A small self-supervised image encoder, trained from scratch.
Model: 6.39M parameters, 32-pixel images, arch resnet, norm batchnorm, activation relu, depths [2, 2, 5, 2], widths [80, 112, 176, 256].
Training: soap at rate 0.0045, 18100 steps, batches of 256.
Data: trained on capsule endoscopy frames (Kvasir-Capsule), 42238 training examples, 109.7 epochs.
Rows from block 4, named by matrix and row number. Rows with one number belong to one channel. Each number is 50 + 15 x the weight over the matrix's rms, rounded and kept within 0 to 99. All counts start at 0.
# convs0: first 3x3 conv, stride 2 (model.blocks.4.convs.0.weight, 176x112x3x3), inputs 60-65, a 3x3 kernel for each
# convs1: second 3x3 conv (model.blocks.4.convs.1.weight, 176x176x3x3, transposed), outputs 60-65, a 3x3 kernel for each
convs0.34:59 66 40 42 41 41 40 42 52 37 53 55 46 02 43 30 60 33 46 59 48 51 35 56 54 48 78 29 45 75 37 68 53 48 54 58 25 45 44 37 50 52 64 43 61 49 55 46 55 28 30 33 63 21
convs0.35:46 77 60 43 49 50 52 37 62 54 61 65 36 41 46 29 53 65 41 43 43 52 49 57 49 56 56 37 58 55 41 48 43 66 75 69 73 39 41 32 27 52 52 42 47 74 51 31 85 52 38 50 50 51
convs0.36:47 52 83 59 47 40 65 27 51 26 76 53 66 67 31 34 43 56 42 54 65 35 61 58 52 65 31 67 79 57 49 63 53 39 47 80 40 60 49 26 45 51 39 39 44 44 51 28 47 45 43 30 23 64
convs0.37:44 70 73 39 42 42 54 40 37 38 60 24 46 69 34 49 46 45 59 32 48 47 52 55 50 51 42 60 56 63 61 60 31 42 67 31 61 47 64 73 80 22 61 58 35 76 62 25 41 55 53 37 42 30
convs0.38:51 51 66 57 76 30 51 37 47 40 47 52 77 35 28 38 73 18 35 37 56 62 51 28 35 17 50 72 42 57 68 68 38 52 60 36 47 69 61 46 55 52 50 66 61 34 43 58 50 40 34 56 70 68
convs0.39:52 48 46 45 48 94 41 42 39 56 33 68 42 47 40 42 14 57 38 58 69 23 39 65 51 58 39 67 64 55 63 43 48 36 73 62 30 25 60 49 41 67 42 53 73 38 26 30 33 28 57 65 48 59
convs0.40:51 39 49 47 42 59 48 56 59 60 62 29 32 21 47 53 28 78 51 54 66 42 58 45 44 62 41 62 37 53 23 59 45 44 77 28 51 54 51 35 10 57 25 48 55 69 66 37 51 48 58 45 52 45
convs0.41:46 21 32 43 41 75 73 50 81 51 34 47 72 99 99 46 50 62 75 27 26 58 45 83 20 56 26 63 63 53 50 81 54 52 59 58 61 40 37 62 60 62 60 36 77 56 46 39 45 50 39 53 38 65
convs0.42:44 45 66 67 59 22 68 33 72 35 80 62 92 53 73 52 31 70 44 24 60 56 23 59 56 16 84 59 62 58 61 49 47 58 82 65 71 42 42 44 33 47 57 53 49 62 41 31 66 59 50 42 47 41
convs0.43:70 33 61 54 53 58 52 64 62 49 26 71 46 45 56 46 51 56 36 72 76 23 30 66 39 46 68 31 45 70 67 40 64 42 43 65 61 29 56 52 38 72 54 52 50 51 69 63 58 80 71 75 43 52
convs0.44:71 28 35 27 87 27 35 38 29 92 50 40 34 70 61 61 60 64 63 64 40 60 72 49 59 59 37 49 37 53 53 49 48 72 90 58 45 28 67 38 53 62 60 50 77 57 39 55 43 52 44 55 44 70
convs0.45:41 42 50 44 53 54 55 49 35 63 58 33 47 42 54 46 27 63 58 57 48 54 54 28 21 28 46 54 55 30 41 45 67 60 36 43 46 67 31 54 57 51 39 21 34 46 57 35 74 58 30 60 74 34
convs0.46:24 70 41 37 65 39 48 39 21 46 54 67 67 77 55 61 43 49 70 13 57 53 55 47 80 87 50 24 17 43 41 47 42 75 43 68 66 69 58 33 44 26 37 61 35 64 37 55 49 25 86 19 54 70
convs0.47:37 39 56 47 46 68 59 37 81 52 37 45 48 73 69 23 87 58 42 38 72 61 43 47 48 63 50 29 28 59 68 45 46 41 76 34 45 16 45 48 30 57 27 43 33 59 56 59 28 53 47 51 30 67
convs0.48:69 61 26 38 52 76 65 39 24 66 28 50 61 87 60 20 40 36 57 53 55 72 89 59 28 64 15 49 25 64 47 50 48 30 51 50 49 47 30 47 53 48 33 31 33 40 49 36 46 31 21 15 33 53
convs0.49:62 33 29 33 23 70 53 69 62 52 68 58 44 37 74 49 31 87 40 79 56 44 52 40 68 46 29 51 57 65 54 41 51 59 44 33 64 33 50 44 47 64 53 53 69 58 51 51 65 53 41 50 63 42
convs0.50:50 31 81 74 66 54 45 37 36 61 80 52 71 80 35 56 43 55 37 68 44 88 58 27 37 51 56 41 45 55 46 63 71 41 31 54 72 81 48 90 72 62 54 62 47 45 54 25 25 58 40 58 61 50
convs0.51:47 31 56 46 50 51 48 51 65 79 65 44 46 21 45 37 62 24 38 22 66 37 40 52 50 42 85 50 66 49 58 63 27 47 45 60 63 52 64 45 58 69 38 84 70 66 74 66 68 79 35 60 30 52
convs0.52:32 44 52 65 42 43 49 30 65 67 67 30 59 53 35 33 41 61 26 68 43 37 63 76 60 41 16 29 31 55 33 36 67 33 33 44 43 33 57 31 53 23 54 32 59 52 52 43 27 55 31 46 37 36
convs0.53:63 51 36 39 50 39 54 43 30 32 52 46 53 31 72 59 51 48 57 49 71 55 43 32 53 44 58 51 55 76 47 22 42 31 44 34 81 73 48 51 78 38 47 47 72 46 35 75 58 75 50 55 56 67
convs0.54:44 70 56 49 53 29 52 68 53 53 59 71 39 41 45 64 77 42 49 65 29 56 55 68 26 57 72 35 50 33 69 48 54 42 47 64 66 22 28 53 10 36 22 41 27 25 63 42 44 37 56 32 53 83
convs0.55:57 69 46 75 59 50 68 55 52 30 44 53 30 39 51 41 32 53 46 29 55 30 50 69 54 50 25 70 34 51 36 64 32 20 68 58 56 47 45 59 60 06 33 58 49 61 95 13 70 34 54 62 60 65
convs0.56:44 45 74 48 36 75 70 37 76 27 81 52 43 44 97 47 42 37 20 67 34 61 51 37 39 41 50 46 35 64 47 49 27 50 55 74 41 46 50 63 61 93 28 50 44 40 19 49 44 64 48 30 62 65
convs0.57:46 56 47 56 43 28 26 22 71 52 40 53 58 31 47 33 75 37 37 40 62 52 62 41 60 34 44 57 67 48 39 51 49 57 65 57 59 53 47 61 54 25 36 52 41 57 43 49 27 22 36 55 55 33
convs0.58:51 36 38 41 37 60 39 47 65 48 48 54 59 55 71 48 38 78 45 60 34 54 34 59 55 81 54 55 45 63 43 30 57 37 59 62 23 34 58 41 65 65 41 24 30 80 85 41 36 70 53 61 54 51
convs0.59:33 42 59 33 58 40 63 55 52 59 63 84 59 82 38 70 47 37 38 56 67 62 68 41 27 00 40 66 38 57 57 34 27 43 60 49 74 65 72 77 80 55 18 34 51 57 54 64 59 59 60 39 37 40
convs0.60:71 62 74 82 93 58 74 46 19 61 32 75 70 79 65 42 45 68 22 52 45 41 35 72 48 66 78 69 45 36 44 59 64 45 61 48 45 44 41 34 48 31 30 36 52 42 21 45 37 64 63 58 48 84
convs0.61:42 50 46 24 61 50 58 63 56 52 64 72 29 25 99 51 47 80 51 41 39 50 20 38 62 45 50 63 82 81 50 25 67 65 68 73 56 46 37 36 30 34 56 52 49 49 25 50 51 46 29 46 34 47
convs0.62:58 23 53 47 54 46 54 42 38 43 45 42 38 29 63 62 36 16 49 62 57 52 49 54 67 69 27 56 41 58 54 59 55 75 74 44 76 25 57 47 34 29 36 46 45 29 36 53 66 61 47 55 67 62
convs0.63:63 42 56 28 44 31 29 69 50 47 60 44 46 60 59 67 43 56 18 42 44 47 36 30 43 60 62 22 33 61 44 68 27 28 59 64 32 76 42 75 85 82 48 48 41 55 45 47 69 29 47 46 36 31
convs0.64:88 27 50 32 43 56 33 64 82 60 57 67 70 91 31 41 60 36 34 35 18 50 54 49 55 21 67 37 42 39 45 57 34 55 37 76 41 51 65 48 42 41 48 54 63 84 61 67 56 56 62 65 47 40
convs0.65:35 79 72 60 37 52 45 37 61 25 60 65 33 62 15 42 42 48 66 47 68 30 71 62 37 59 42 52 56 53 53 61 53 84 85 50 42 28 62 22 50 38 57 51 65 49 46 14 21 47 38 72 50 67
convs0.66:25 45 46 39 45 39 53 53 36 63 47 61 64 19 57 55 53 37 60 42 64 48 46 41 44 56 48 35 53 52 57 27 54 39 72 40 39 51 54 57 30 40 34 56 23 48 61 71 60 65 74 53 53 69
convs0.67:66 41 77 34 52 58 43 67 40 51 77 58 78 61 60 59 48 30 65 38 23 45 51 33 35 59 46 58 49 60 43 33 54 57 55 54 40 80 28 59 44 71 50 20 23 52 54 46 55 60 31 51 38 47
convs0.68:32 37 63 50 52 53 35 45 62 64 49 52 37 40 48 39 49 35 28 35 44 22 55 77 49 55 55 46 55 46 53 37 44 37 36 89 44 83 42 55 90 34 63 43 39 41 69 35 39 45 53 19 70 58
convs0.69:48 37 46 41 96 36 60 62 43 39 54 37 28 58 50 63 91 38 47 52 55 35 67 44 63 54 67 41 27 75 49 64 46 44 50 52 60 51 33 45 63 16 66 64 45 25 45 40 44 65 45 28 45 60
convs0.70:62 37 57 56 46 50 45 46 32 48 57 49 44 90 79 53 54 54 62 70 57 40 49 41 44 32 36 53 29 46 29 56 47 61 77 44 54 65 51 59 75 64 70 66 28 40 32 64 54 48 57 46 55 56
convs0.71:22 27 48 45 23 51 51 45 38 14 24 47 54 41 21 45 60 79 27 33 66 48 59 58 45 45 49 66 51 34 42 42 33 60 52 30 72 58 63 55 28 68 66 62 66 68 49 51 57 59 40 44 58 55
convs0.72:55 28 39 53 59 96 48 20 78 56 76 50 45 51 45 35 68 48 64 62 47 48 52 44 33 13 46 57 55 43 47 76 70 47 54 85 58 53 38 61 66 36 45 62 26 54 15 41 36 46 73 52 75 71
convs0.73:52 35 78 48 49 40 21 44 45 69 26 63 58 69 58 35 33 35 56 86 67 62 64 78 67 45 32 52 36 71 47 48 62 55 63 54 58 49 47 60 82 54 65 59 19 35 61 61 29 49 54 77 79 86
convs0.74:38 47 40 70 27 70 69 58 54 31 50 55 97 59 41 47 70 28 42 23 40 68 71 28 18 48 45 82 41 28 74 66 61 61 59 51 41 53 54 63 17 54 68 47 56 51 46 70 62 61 49 49 32 33
convs0.75:62 08 61 31 58 55 44 37 28 51 64 38 75 88 52 71 62 47 44 46 46 41 29 59 28 28 39 55 65 79 64 36 45 58 45 35 49 66 57 69 48 46 44 44 63 49 55 53 58 73 59 39 41 37
convs0.76:35 65 33 53 33 59 68 62 55 53 56 38 47 54 39 23 49 55 63 48 52 53 61 78 47 38 61 50 55 22 67 22 40 39 40 57 45 69 79 47 54 52 62 37 34 63 48 65 50 62 35 57 54 63
convs0.77:71 54 45 63 69 86 22 42 25 69 51 94 40 61 33 32 47 62 22 57 29 54 66 40 53 69 76 42 54 48 49 52 45 35 28 67 43 46 41 63 39 61 30 63 59 47 68 68 37 50 61 24 39 33
convs0.78:80 52 34 65 63 36 48 41 58 62 57 88 26 69 87 28 30 50 37 66 54 57 78 49 79 64 58 43 70 62 27 39 69 40 42 46 65 93 43 37 57 36 29 65 39 56 33 34 46 25 43 65 39 62
convs0.79:54 40 55 27 47 35 44 71 31 55 56 67 46 27 32 18 61 40 59 48 49 38 49 81 56 42 67 48 64 29 46 62 46 45 44 50 44 56 60 31 48 52 70 52 77 44 51 53 34 51 40 49 57 49
convs0.80:48 38 49 45 51 60 65 51 35 37 45 51 67 46 58 71 64 34 70 60 68 52 75 67 64 66 54 54 43 49 34 45 48 50 55 63 73 99 28 90 62 43 30 34 55 47 67 49 51 59 40 80 36 59
convs0.81:55 48 48 50 66 63 80 58 35 23 31 62 54 51 61 31 53 28 61 39 34 58 34 37 38 35 41 46 67 55 51 64 17 69 42 62 43 28 37 33 23 41 33 24 30 35 36 47 51 62 66 43 48 49
convs0.82:55 72 51 50 62 60 48 49 49 49 45 60 68 61 50 28 54 40 48 49 49 51 53 62 38 50 26 50 77 59 72 58 80 30 52 57 53 76 50 57 54 28 60 59 41 60 57 60 62 45 79 52 47 70
convs0.83:36 47 32 53 42 74 71 52 54 52 37 46 15 37 69 51 29 55 57 42 48 56 43 55 39 65 54 55 43 72 43 50 41 26 47 56 35 38 76 87 66 65 41 75 79 35 60 52 24 36 64 37 57 39
convs0.84:30 53 30 23 48 45 43 67 75 57 55 21 57 73 47 59 46 66 69 50 53 34 71 74 47 58 79 33 41 49 34 51 78 24 50 62 62 40 46 43 69 46 42 68 58 39 74 73 65 65 66 22 50 43
convs0.85:58 73 57 32 82 28 52 40 34 44 27 47 54 37 39 45 40 68 84 51 57 38 52 33 55 62 58 73 47 45 29 39 44 23 52 40 45 50 42 42 31 27 42 45 16 32 45 72 40 50 60 63 28 39
convs0.86:51 26 34 45 35 44 51 63 52 71 55 34 51 52 56 32 75 60 37 56 41 36 34 27 50 35 50 67 24 21 66 46 52 56 27 41 38 51 65 49 56 99 32 46 39 46 57 61 54 62 40 62 71 56
convs0.87:29 33 68 43 60 59 53 61 30 56 57 76 68 56 51 49 78 38 47 67 67 60 41 49 38 41 44 75 51 32 46 75 43 65 51 44 34 38 25 52 55 19 49 78 56 57 35 31 50 56 57 37 49 73
convs0.88:12 29 42 17 72 62 45 87 51 39 45 51 44 54 54 54 24 34 41 44 71 24 60 47 32 47 14 59 46 50 53 61 59 62 79 57 61 78 48 48 45 43 59 50 39 65 43 52 20 24 57 49 40 66
convs0.89:53 46 61 50 59 36 67 68 46 64 56 67 24 99 69 61 62 47 47 53 54 60 36 55 36 58 54 46 69 50 47 32 48 46 27 47 34 59 54 47 46 52 38 58 52 54 42 37 51 38 53 52 65 59
convs0.90:61 31 60 54 44 52 47 33 48 58 45 41 43 64 33 60 66 59 56 57 58 30 36 83 26 64 19 20 51 37 42 29 47 82 63 67 45 49 59 50 56 75 28 29 34 39 51 46 64 68 42 54 40 37
convs0.91:59 73 56 66 78 38 67 46 58 12 46 36 44 46 57 27 33 55 39 56 68 36 28 35 48 41 59 62 78 55 44 83 69 57 64 95 51 45 70 92 48 81 60 58 56 30 13 25 40 27 46 40 33 35
convs0.92:28 29 57 35 45 70 53 58 58 66 41 37 43 43 31 40 38 38 42 61 48 32 50 66 84 84 81 88 55 48 45 40 45 36 54 34 43 32 44 51 39 45 44 54 46 51 64 73 40 34 57 46 64 68
convs0.93:74 45 59 34 49 56 58 50 64 67 54 53 18 67 22 38 59 48 46 64 60 55 66 49 57 50 30 63 31 33 39 53 39 55 47 14 22 32 44 46 54 78 53 66 99 63 42 42 30 57 67 54 73 33
convs0.94:62 77 65 60 56 66 15 20 10 53 58 45 39 66 62 71 58 47 35 27 61 65 56 50 48 48 78 72 68 36 57 73 71 18 32 47 82 59 53 50 79 62 55 62 57 51 47 78 50 70 37 55 73 37
convs1.34:26 44 34 53 54 82 43 48 65 70 62 51 60 24 51 45 50 58 52 53 31 65 36 49 12 50 25 59 20 44 65 79 48 31 70 65 66 58 58 29 48 53 51 40 59 50 60 28 63 57 77 57 33 68
convs1.35:46 67 65 52 53 41 49 15 58 54 36 53 45 44 70 61 58 58 54 41 42 70 52 34 40 50 41 56 29 27 46 63 21 41 57 74 73 59 34 26 62 56 67 44 44 55 13 33 49 54 60 51 74 51
convs1.36:62 62 26 61 39 73 17 31 62 24 48 47 39 45 49 35 40 30 28 52 55 57 46 28 45 27 63 45 65 41 54 49 72 45 54 41 31 66 40 56 64 37 57 81 24 49 45 44 78 51 46 59 56 32
convs1.37:53 60 34 60 71 58 61 69 42 64 39 39 58 50 49 37 38 61 62 46 49 60 59 47 68 33 48 61 54 69 29 52 64 64 46 37 58 36 84 72 31 52 46 62 36 59 62 46 42 53 36 36 27 64
convs1.38:71 64 54 55 32 53 46 27 53 44 53 32 39 54 79 68 52 63 33 19 60 47 43 57 53 63 03 42 52 34 47 36 60 49 51 57 62 64 30 42 29 64 48 36 50 31 61 41 25 54 51 39 45 63
convs1.39:56 53 40 49 21 51 59 43 65 59 58 22 43 31 56 63 40 53 69 39 39 59 62 18 57 54 60 47 47 68 49 49 31 50 51 52 74 59 43 67 78 50 74 86 43 58 45 57 44 47 20 38 79 55
convs1.40:59 54 19 53 52 47 48 63 60 67 63 53 65 57 52 36 67 56 28 85 60 66 12 52 51 51 68 57 56 54 35 31 71 65 49 41 64 47 55 39 67 54 22 56 60 52 57 46 41 57 60 58 57 07
convs1.41:19 28 43 44 53 24 62 50 67 54 69 52 43 43 55 31 71 51 33 63 52 61 47 50 28 14 51 27 88 59 28 52 45 67 36 46 51 54 39 17 52 62 71 58 49 12 35 33 22 42 72 38 54 58
convs1.42:46 40 59 16 35 71 50 71 52 53 70 56 29 50 41 48 50 49 50 53 48 30 61 25 50 65 66 36 57 42 40 44 77 88 41 48 86 50 46 29 26 37 49 58 44 49 46 15 44 64 67 26 39 70
convs1.43:37 25 37 67 50 67 57 41 58 27 43 41 45 64 64 46 87 62 69 39 62 46 38 53 52 69 45 67 52 67 45 31 68 63 64 24 40 43 30 71 85 74 54 47 30 68 39 54 35 67 32 53 55 69
convs1.44:71 50 51 51 51 59 38 46 17 58 44 31 52 41 42 26 55 28 39 29 57 79 82 27 63 30 32 73 70 53 81 58 37 47 51 50 61 49 39 70 40 28 61 41 74 73 41 44 91 46 36 62 51 66
convs1.45:40 32 56 43 59 57 25 43 43 40 45 53 56 52 40 66 38 57 62 51 75 45 52 52 54 59 44 47 35 42 55 49 61 48 63 47 43 34 42 56 37 39 39 34 57 35 40 48 46 60 37 23 38 44
convs1.46:44 49 51 57 60 49 51 66 44 41 32 44 74 49 46 80 67 51 35 21 70 40 50 43 57 68 43 30 48 35 35 63 54 62 57 48 34 45 26 27 47 62 51 50 61 59 39 39 60 51 28 37 61 47
convs1.47:62 59 56 40 23 44 37 83 47 46 48 62 49 43 44 31 67 45 48 56 45 69 45 53 49 33 62 76 56 45 67 58 45 67 44 61 48 32 54 30 47 31 45 40 47 32 42 28 58 45 33 56 42 51
convs1.48:48 50 36 51 51 41 75 56 36 65 74 48 89 44 34 46 64 66 43 50 72 45 52 63 41 38 46 62 47 58 82 75 66 48 54 37 63 84 19 54 72 43 36 70 36 57 66 32 70 87 46 54 30 70
convs1.49:36 46 48 55 62 77 47 52 36 53 41 60 64 59 47 65 44 73 51 62 58 26 39 36 34 42 47 69 44 51 25 46 53 43 60 53 32 52 47 23 50 40 39 45 27 01 13 36 41 73 56 48 54 39
convs1.50:64 45 55 70 58 24 50 27 16 37 68 56 62 57 57 47 58 18 36 47 45 61 40 68 73 55 42 35 66 23 58 39 62 71 54 63 28 61 49 33 38 41 47 26 40 64 71 71 87 41 26 44 41 65
convs1.51:23 50 60 60 61 32 88 43 34 28 39 72 39 57 31 38 58 35 61 36 30 37 37 43 27 55 50 52 61 44 43 51 60 45 34 58 49 37 66 57 70 59 69 50 51 64 65 89 51 46 77 69 71 61
convs1.52:51 51 64 48 29 35 38 23 32 61 30 36 42 26 61 61 43 65 48 37 39 56 74 61 40 52 70 61 63 41 63 63 41 71 34 32 61 54 49 90 78 42 45 44 34 54 43 54 52 28 62 58 47 31
convs1.53:72 65 44 21 31 11 52 57 54 83 42 44 66 48 46 51 42 30 40 37 43 27 63 51 77 72 58 47 58 43 57 52 21 59 59 37 34 39 60 30 60 33 64 57 45 55 43 52 53 65 29 33 59 22
convs1.54:29 35 47 57 63 75 69 41 31 57 47 54 39 36 44 57 35 43 59 47 55 75 33 44 38 41 54 71 50 53 68 44 61 70 47 48 40 73 23 50 60 45 53 46 55 42 53 36 28 64 42 53 35 30
convs1.55:60 56 58 76 55 31 54 52 64 41 60 62 37 63 57 14 28 41 56 56 40 67 45 57 53 42 61 32 36 36 34 40 16 52 68 42 33 42 68 62 60 62 45 36 30 62 57 54 70 28 78 85 69 45
convs1.56:49 58 43 61 49 49 43 49 56 55 41 34 34 60 33 44 34 44 63 51 72 34 62 55 58 66 72 34 22 41 35 26 32 50 56 62 67 43 76 48 44 46 57 56 60 60 48 50 33 69 87 36 66 61
convs1.57:72 50 39 55 50 61 56 48 54 42 53 47 58 54 62 76 52 51 63 50 46 41 65 53 48 67 70 72 59 46 43 39 57 38 46 64 57 50 32 37 76 83 40 73 44 57 53 44 48 45 45 73 49 73
convs1.58:45 73 48 40 51 55 21 58 41 56 49 29 60 83 73 38 48 58 21 22 55 40 42 56 51 60 65 60 43 60 61 74 54 41 51 62 37 41 39 46 29 82 45 74 37 34 56 37 56 34 52 36 28 39
convs1.59:57 63 34 43 43 29 65 43 53 34 53 55 47 52 73 50 58 33 37 55 19 46 52 67 62 38 44 50 50 48 14 46 49 33 69 27 27 44 31 63 68 84 48 48 50 41 55 49 32 32 53 38 66 59
convs1.60:36 59 27 43 36 29 41 27 48 48 65 39 56 45 38 56 47 58 62 48 45 35 40 56 73 60 63 34 54 44 45 45 45 58 55 41 27 48 66 57 62 81 22 58 30 59 68 33 52 13 31 46 59 59
convs1.61:56 33 64 39 74 54 48 57 50 43 37 20 70 75 43 62 75 45 57 07 32 53 38 66 59 60 59 58 44 40 29 46 51 38 60 46 45 62 46 40 43 47 53 50 33 37 70 45 46 82 76 70 23 54
convs1.62:63 45 29 00 70 55 59 59 57 55 50 53 45 59 67 52 44 47 37 66 55 58 52 37 78 35 32 59 66 57 37 70 41 50 68 56 41 51 61 46 60 77 60 69 29 57 46 50 38 59 77 53 44 48
convs1.63:62 69 54 50 54 44 49 48 67 65 40 48 36 87 48 29 52 47 56 48 62 73 68 75 60 31 79 79 48 60 55 65 27 69 58 80 52 43 32 51 52 64 48 77 54 56 57 44 59 48 39 54 50 42
convs1.64:48 99 37 79 76 61 58 66 65 66 70 48 41 51 58 64 15 32 60 25 47 42 53 57 30 47 45 86 45 81 41 38 96 59 54 49 63 65 48 47 42 57 63 39 47 49 52 45 41 43 43 41 29 38
convs1.65:59 75 58 48 55 63 29 56 56 78 52 22 32 57 52 81 63 35 50 52 26 52 62 51 60 73 31 43 45 35 50 56 44 50 84 44 43 28 38 33 37 72 17 46 36 38 39 59 47 87 41 53 62 79
convs1.66:55 23 40 60 59 36 45 21 41 17 33 45 37 58 55 37 49 52 75 64 49 49 41 08 57 63 45 18 67 22 53 65 63 62 32 64 25 66 73 58 84 44 42 46 82 54 59 60 57 38 50 74 62 69
convs1.67:28 59 52 45 53 30 50 46 70 51 15 30 69 46 41 65 62 48 54 48 50 60 50 55 34 37 60 38 47 65 74 35 46 42 25 64 58 82 55 78 74 20 70 45 53 16 44 37 56 66 64 55 50 52
convs1.68:52 62 34 60 34 49 56 55 33 70 47 43 60 41 30 86 63 19 33 24 79 25 61 71 71 97 43 33 38 46 30 35 28 55 58 41 35 67 22 43 50 46 37 05 55 67 34 58 62 65 59 49 49 44
convs1.69:39 48 53 80 56 67 64 69 57 37 51 57 80 38 46 73 50 54 46 45 36 58 57 43 67 48 35 35 51 54 39 49 47 72 29 20 55 49 39 60 46 43 43 30 69 58 42 49 86 53 65 86 36 77
convs1.70:58 56 54 46 11 58 46 65 84 43 46 45 42 54 66 59 23 44 48 43 58 47 54 69 51 31 33 55 40 35 57 50 17 64 83 64 48 46 55 41 52 58 37 50 65 40 67 56 58 26 34 70 50 60
convs1.71:61 24 54 44 51 63 49 67 64 52 57 49 54 21 58 72 31 54 72 55 70 76 62 20 49 55 74 38 31 73 43 32 45 63 84 47 51 30 48 33 65 40 72 50 35 50 56 78 61 70 46 71 51 48
convs1.72:38 60 43 41 33 61 66 37 62 33 57 64 33 37 42 39 48 57 41 39 62 37 58 77 28 74 79 54 50 57 53 67 47 45 42 38 16 38 45 25 65 77 65 73 49 58 50 37 41 43 45 62 43 13
convs1.73:45 49 50 26 38 57 50 53 77 66 56 54 62 55 81 65 45 47 82 45 57 27 24 52 56 63 41 42 38 53 45 61 57 50 26 69 55 35 51 43 52 56 47 45 45 46 41 30 67 61 44 48 35 60
convs1.74:61 46 34 54 23 68 31 59 50 68 09 57 27 63 38 46 52 79 20 90 63 62 64 82 49 65 39 34 49 34 38 34 55 54 51 41 57 58 52 54 27 44 51 55 44 56 30 33 70 33 51 69 25 69
convs1.75:75 58 50 69 76 29 47 37 49 49 74 56 54 51 86 57 52 41 62 41 32 46 49 72 52 75 36 65 48 73 40 51 49 48 61 68 58 43 31 19 51 47 65 51 38 23 55 80 44 61 67 77 74 58
convs1.76:70 37 43 67 56 42 52 46 37 68 34 63 39 26 50 44 44 68 38 34 57 69 36 57 51 46 50 52 35 33 59 63 46 71 50 27 26 63 43 49 57 28 64 59 73 59 64 60 67 59 50 63 62 35
convs1.77:54 25 33 67 57 55 58 32 41 69 76 53 43 47 39 49 64 57 70 60 73 47 39 39 31 32 44 75 38 40 53 50 48 44 77 34 32 49 57 48 35 52 52 55 34 40 52 70 56 57 37 56 26 41
convs1.78:62 61 56 57 70 48 60 42 82 73 66 67 69 47 46 19 41 35 47 67 53 52 64 43 49 43 42 45 47 53 61 81 23 53 83 49 54 62 46 64 64 40 71 81 57 53 34 51 40 39 50 49 29 47
convs1.79:66 47 57 75 82 58 34 36 37 38 23 36 68 56 43 55 56 64 58 11 65 61 36 51 37 55 49 62 62 54 76 34 35 63 42 26 62 34 39 37 31 45 70 45 48 37 69 40 60 57 33 69 65 65
convs1.80:47 44 51 60 54 52 58 45 37 51 42 40 59 46 65 44 64 65 31 47 33 64 49 44 54 46 44 66 67 62 39 44 34 55 36 42 42 70 49 64 45 26 58 63 32 56 37 46 42 34 60 67 65 39
convs1.81:70 57 71 59 56 30 39 28 42 62 70 25 49 56 62 38 57 40 66 45 46 30 31 57 61 71 49 65 53 59 52 45 33 66 16 37 62 68 37 39 77 65 52 46 45 56 69 54 59 46 55 38 37 41
convs1.82:27 49 58 55 54 49 35 49 53 56 41 55 53 32 53 43 48 65 67 43 56 44 54 30 60 64 67 42 26 43 37 58 40 58 25 71 50 38 58 57 43 31 49 57 39 32 45 70 44 47 67 50 67 42
convs1.83:55 63 37 43 36 60 52 43 54 75 62 65 81 57 43 75 76 50 78 47 52 62 42 67 61 82 67 40 38 45 39 35 69 36 39 62 60 81 23 56 27 54 72 40 63 46 53 38 49 60 75 49 52 53
convs1.84:68 41 66 62 29 61 58 46 66 42 47 29 51 55 37 82 37 44 45 61 38 63 50 52 31 53 34 58 89 58 42 61 74 62 70 54 63 37 61 67 39 57 65 39 44 58 42 43 69 39 50 62 60 39
convs1.85:23 72 48 59 38 62 61 62 50 67 45 17 44 67 23 52 42 48 39 60 57 43 74 73 49 47 29 42 39 37 29 35 74 46 61 53 31 47 58 45 69 40 54 00 42 47 59 52 62 41 31 45 48 63
convs1.86:51 53 47 61 81 41 94 46 53 43 52 28 51 99 55 61 86 33 48 32 72 44 84 52 69 35 07 52 46 29 53 59 72 48 59 61 30 49 36 55 38 55 51 34 31 49 47 59 28 44 41 33 47 66
convs1.87:53 66 60 86 58 76 28 55 67 64 61 44 65 83 74 24 50 41 46 54 52 26 63 52 67 41 58 45 52 40 47 51 30 33 35 87 49 40 47 57 41 33 52 78 40 41 48 49 52 43 71 50 52 12
convs1.88:52 40 58 36 45 48 49 65 34 40 22 46 19 52 25 69 41 39 64 31 39 69 12 45 67 61 63 48 56 34 44 30 80 55 88 48 71 69 63 17 54 41 42 53 44 78 25 44 46 59 72 49 46 42
convs1.89:52 58 37 78 52 63 38 33 42 55 67 33 61 54 47 43 64 96 50 86 67 55 42 46 35 54 64 63 49 64 38 64 41 47 35 71 43 36 49 44 32 44 56 65 42 24 20 39 40 30 22 59 53 42
convs1.90:49 27 64 36 41 37 48 38 60 60 50 43 40 63 40 57 38 45 68 62 72 63 33 75 35 65 55 43 61 21 35 29 45 71 31 26 62 46 51 77 33 39 52 39 55 62 15 63 58 69 47 53 55 83
convs1.91:23 56 79 36 70 71 50 42 57 27 71 51 49 45 64 70 56 68 20 69 72 66 62 69 55 57 42 17 59 48 55 82 33 41 53 36 26 35 45 46 73 51 40 63 83 53 45 54 64 44 58 43 36 65
convs1.92:30 52 62 66 30 59 73 59 54 71 55 56 30 71 66 56 64 32 38 52 45 59 71 43 52 65 81 62 40 33 31 54 53 50 66 41 44 52 40 51 53 64 49 39 53 43 37 57 22 42 57 40 48 46
convs1.93:48 51 76 58 56 38 48 48 42 59 57 34 71 66 19 61 47 16 46 56 63 34 72 15 35 43 58 48 51 63 41 55 52 25 47 46 59 42 37 44 44 53 49 34 30 42 51 56 56 65 58 57 66 32
convs1.94:61 11 43 48 59 62 38 55 30 37 31 54 26 66 52 26 53 44 57 31 40 45 68 23 29 41 56 53 39 19 63 56 26 59 54 78 58 54 44 55 53 32 74 43 41 53 67 59 31 49 17 60 76 73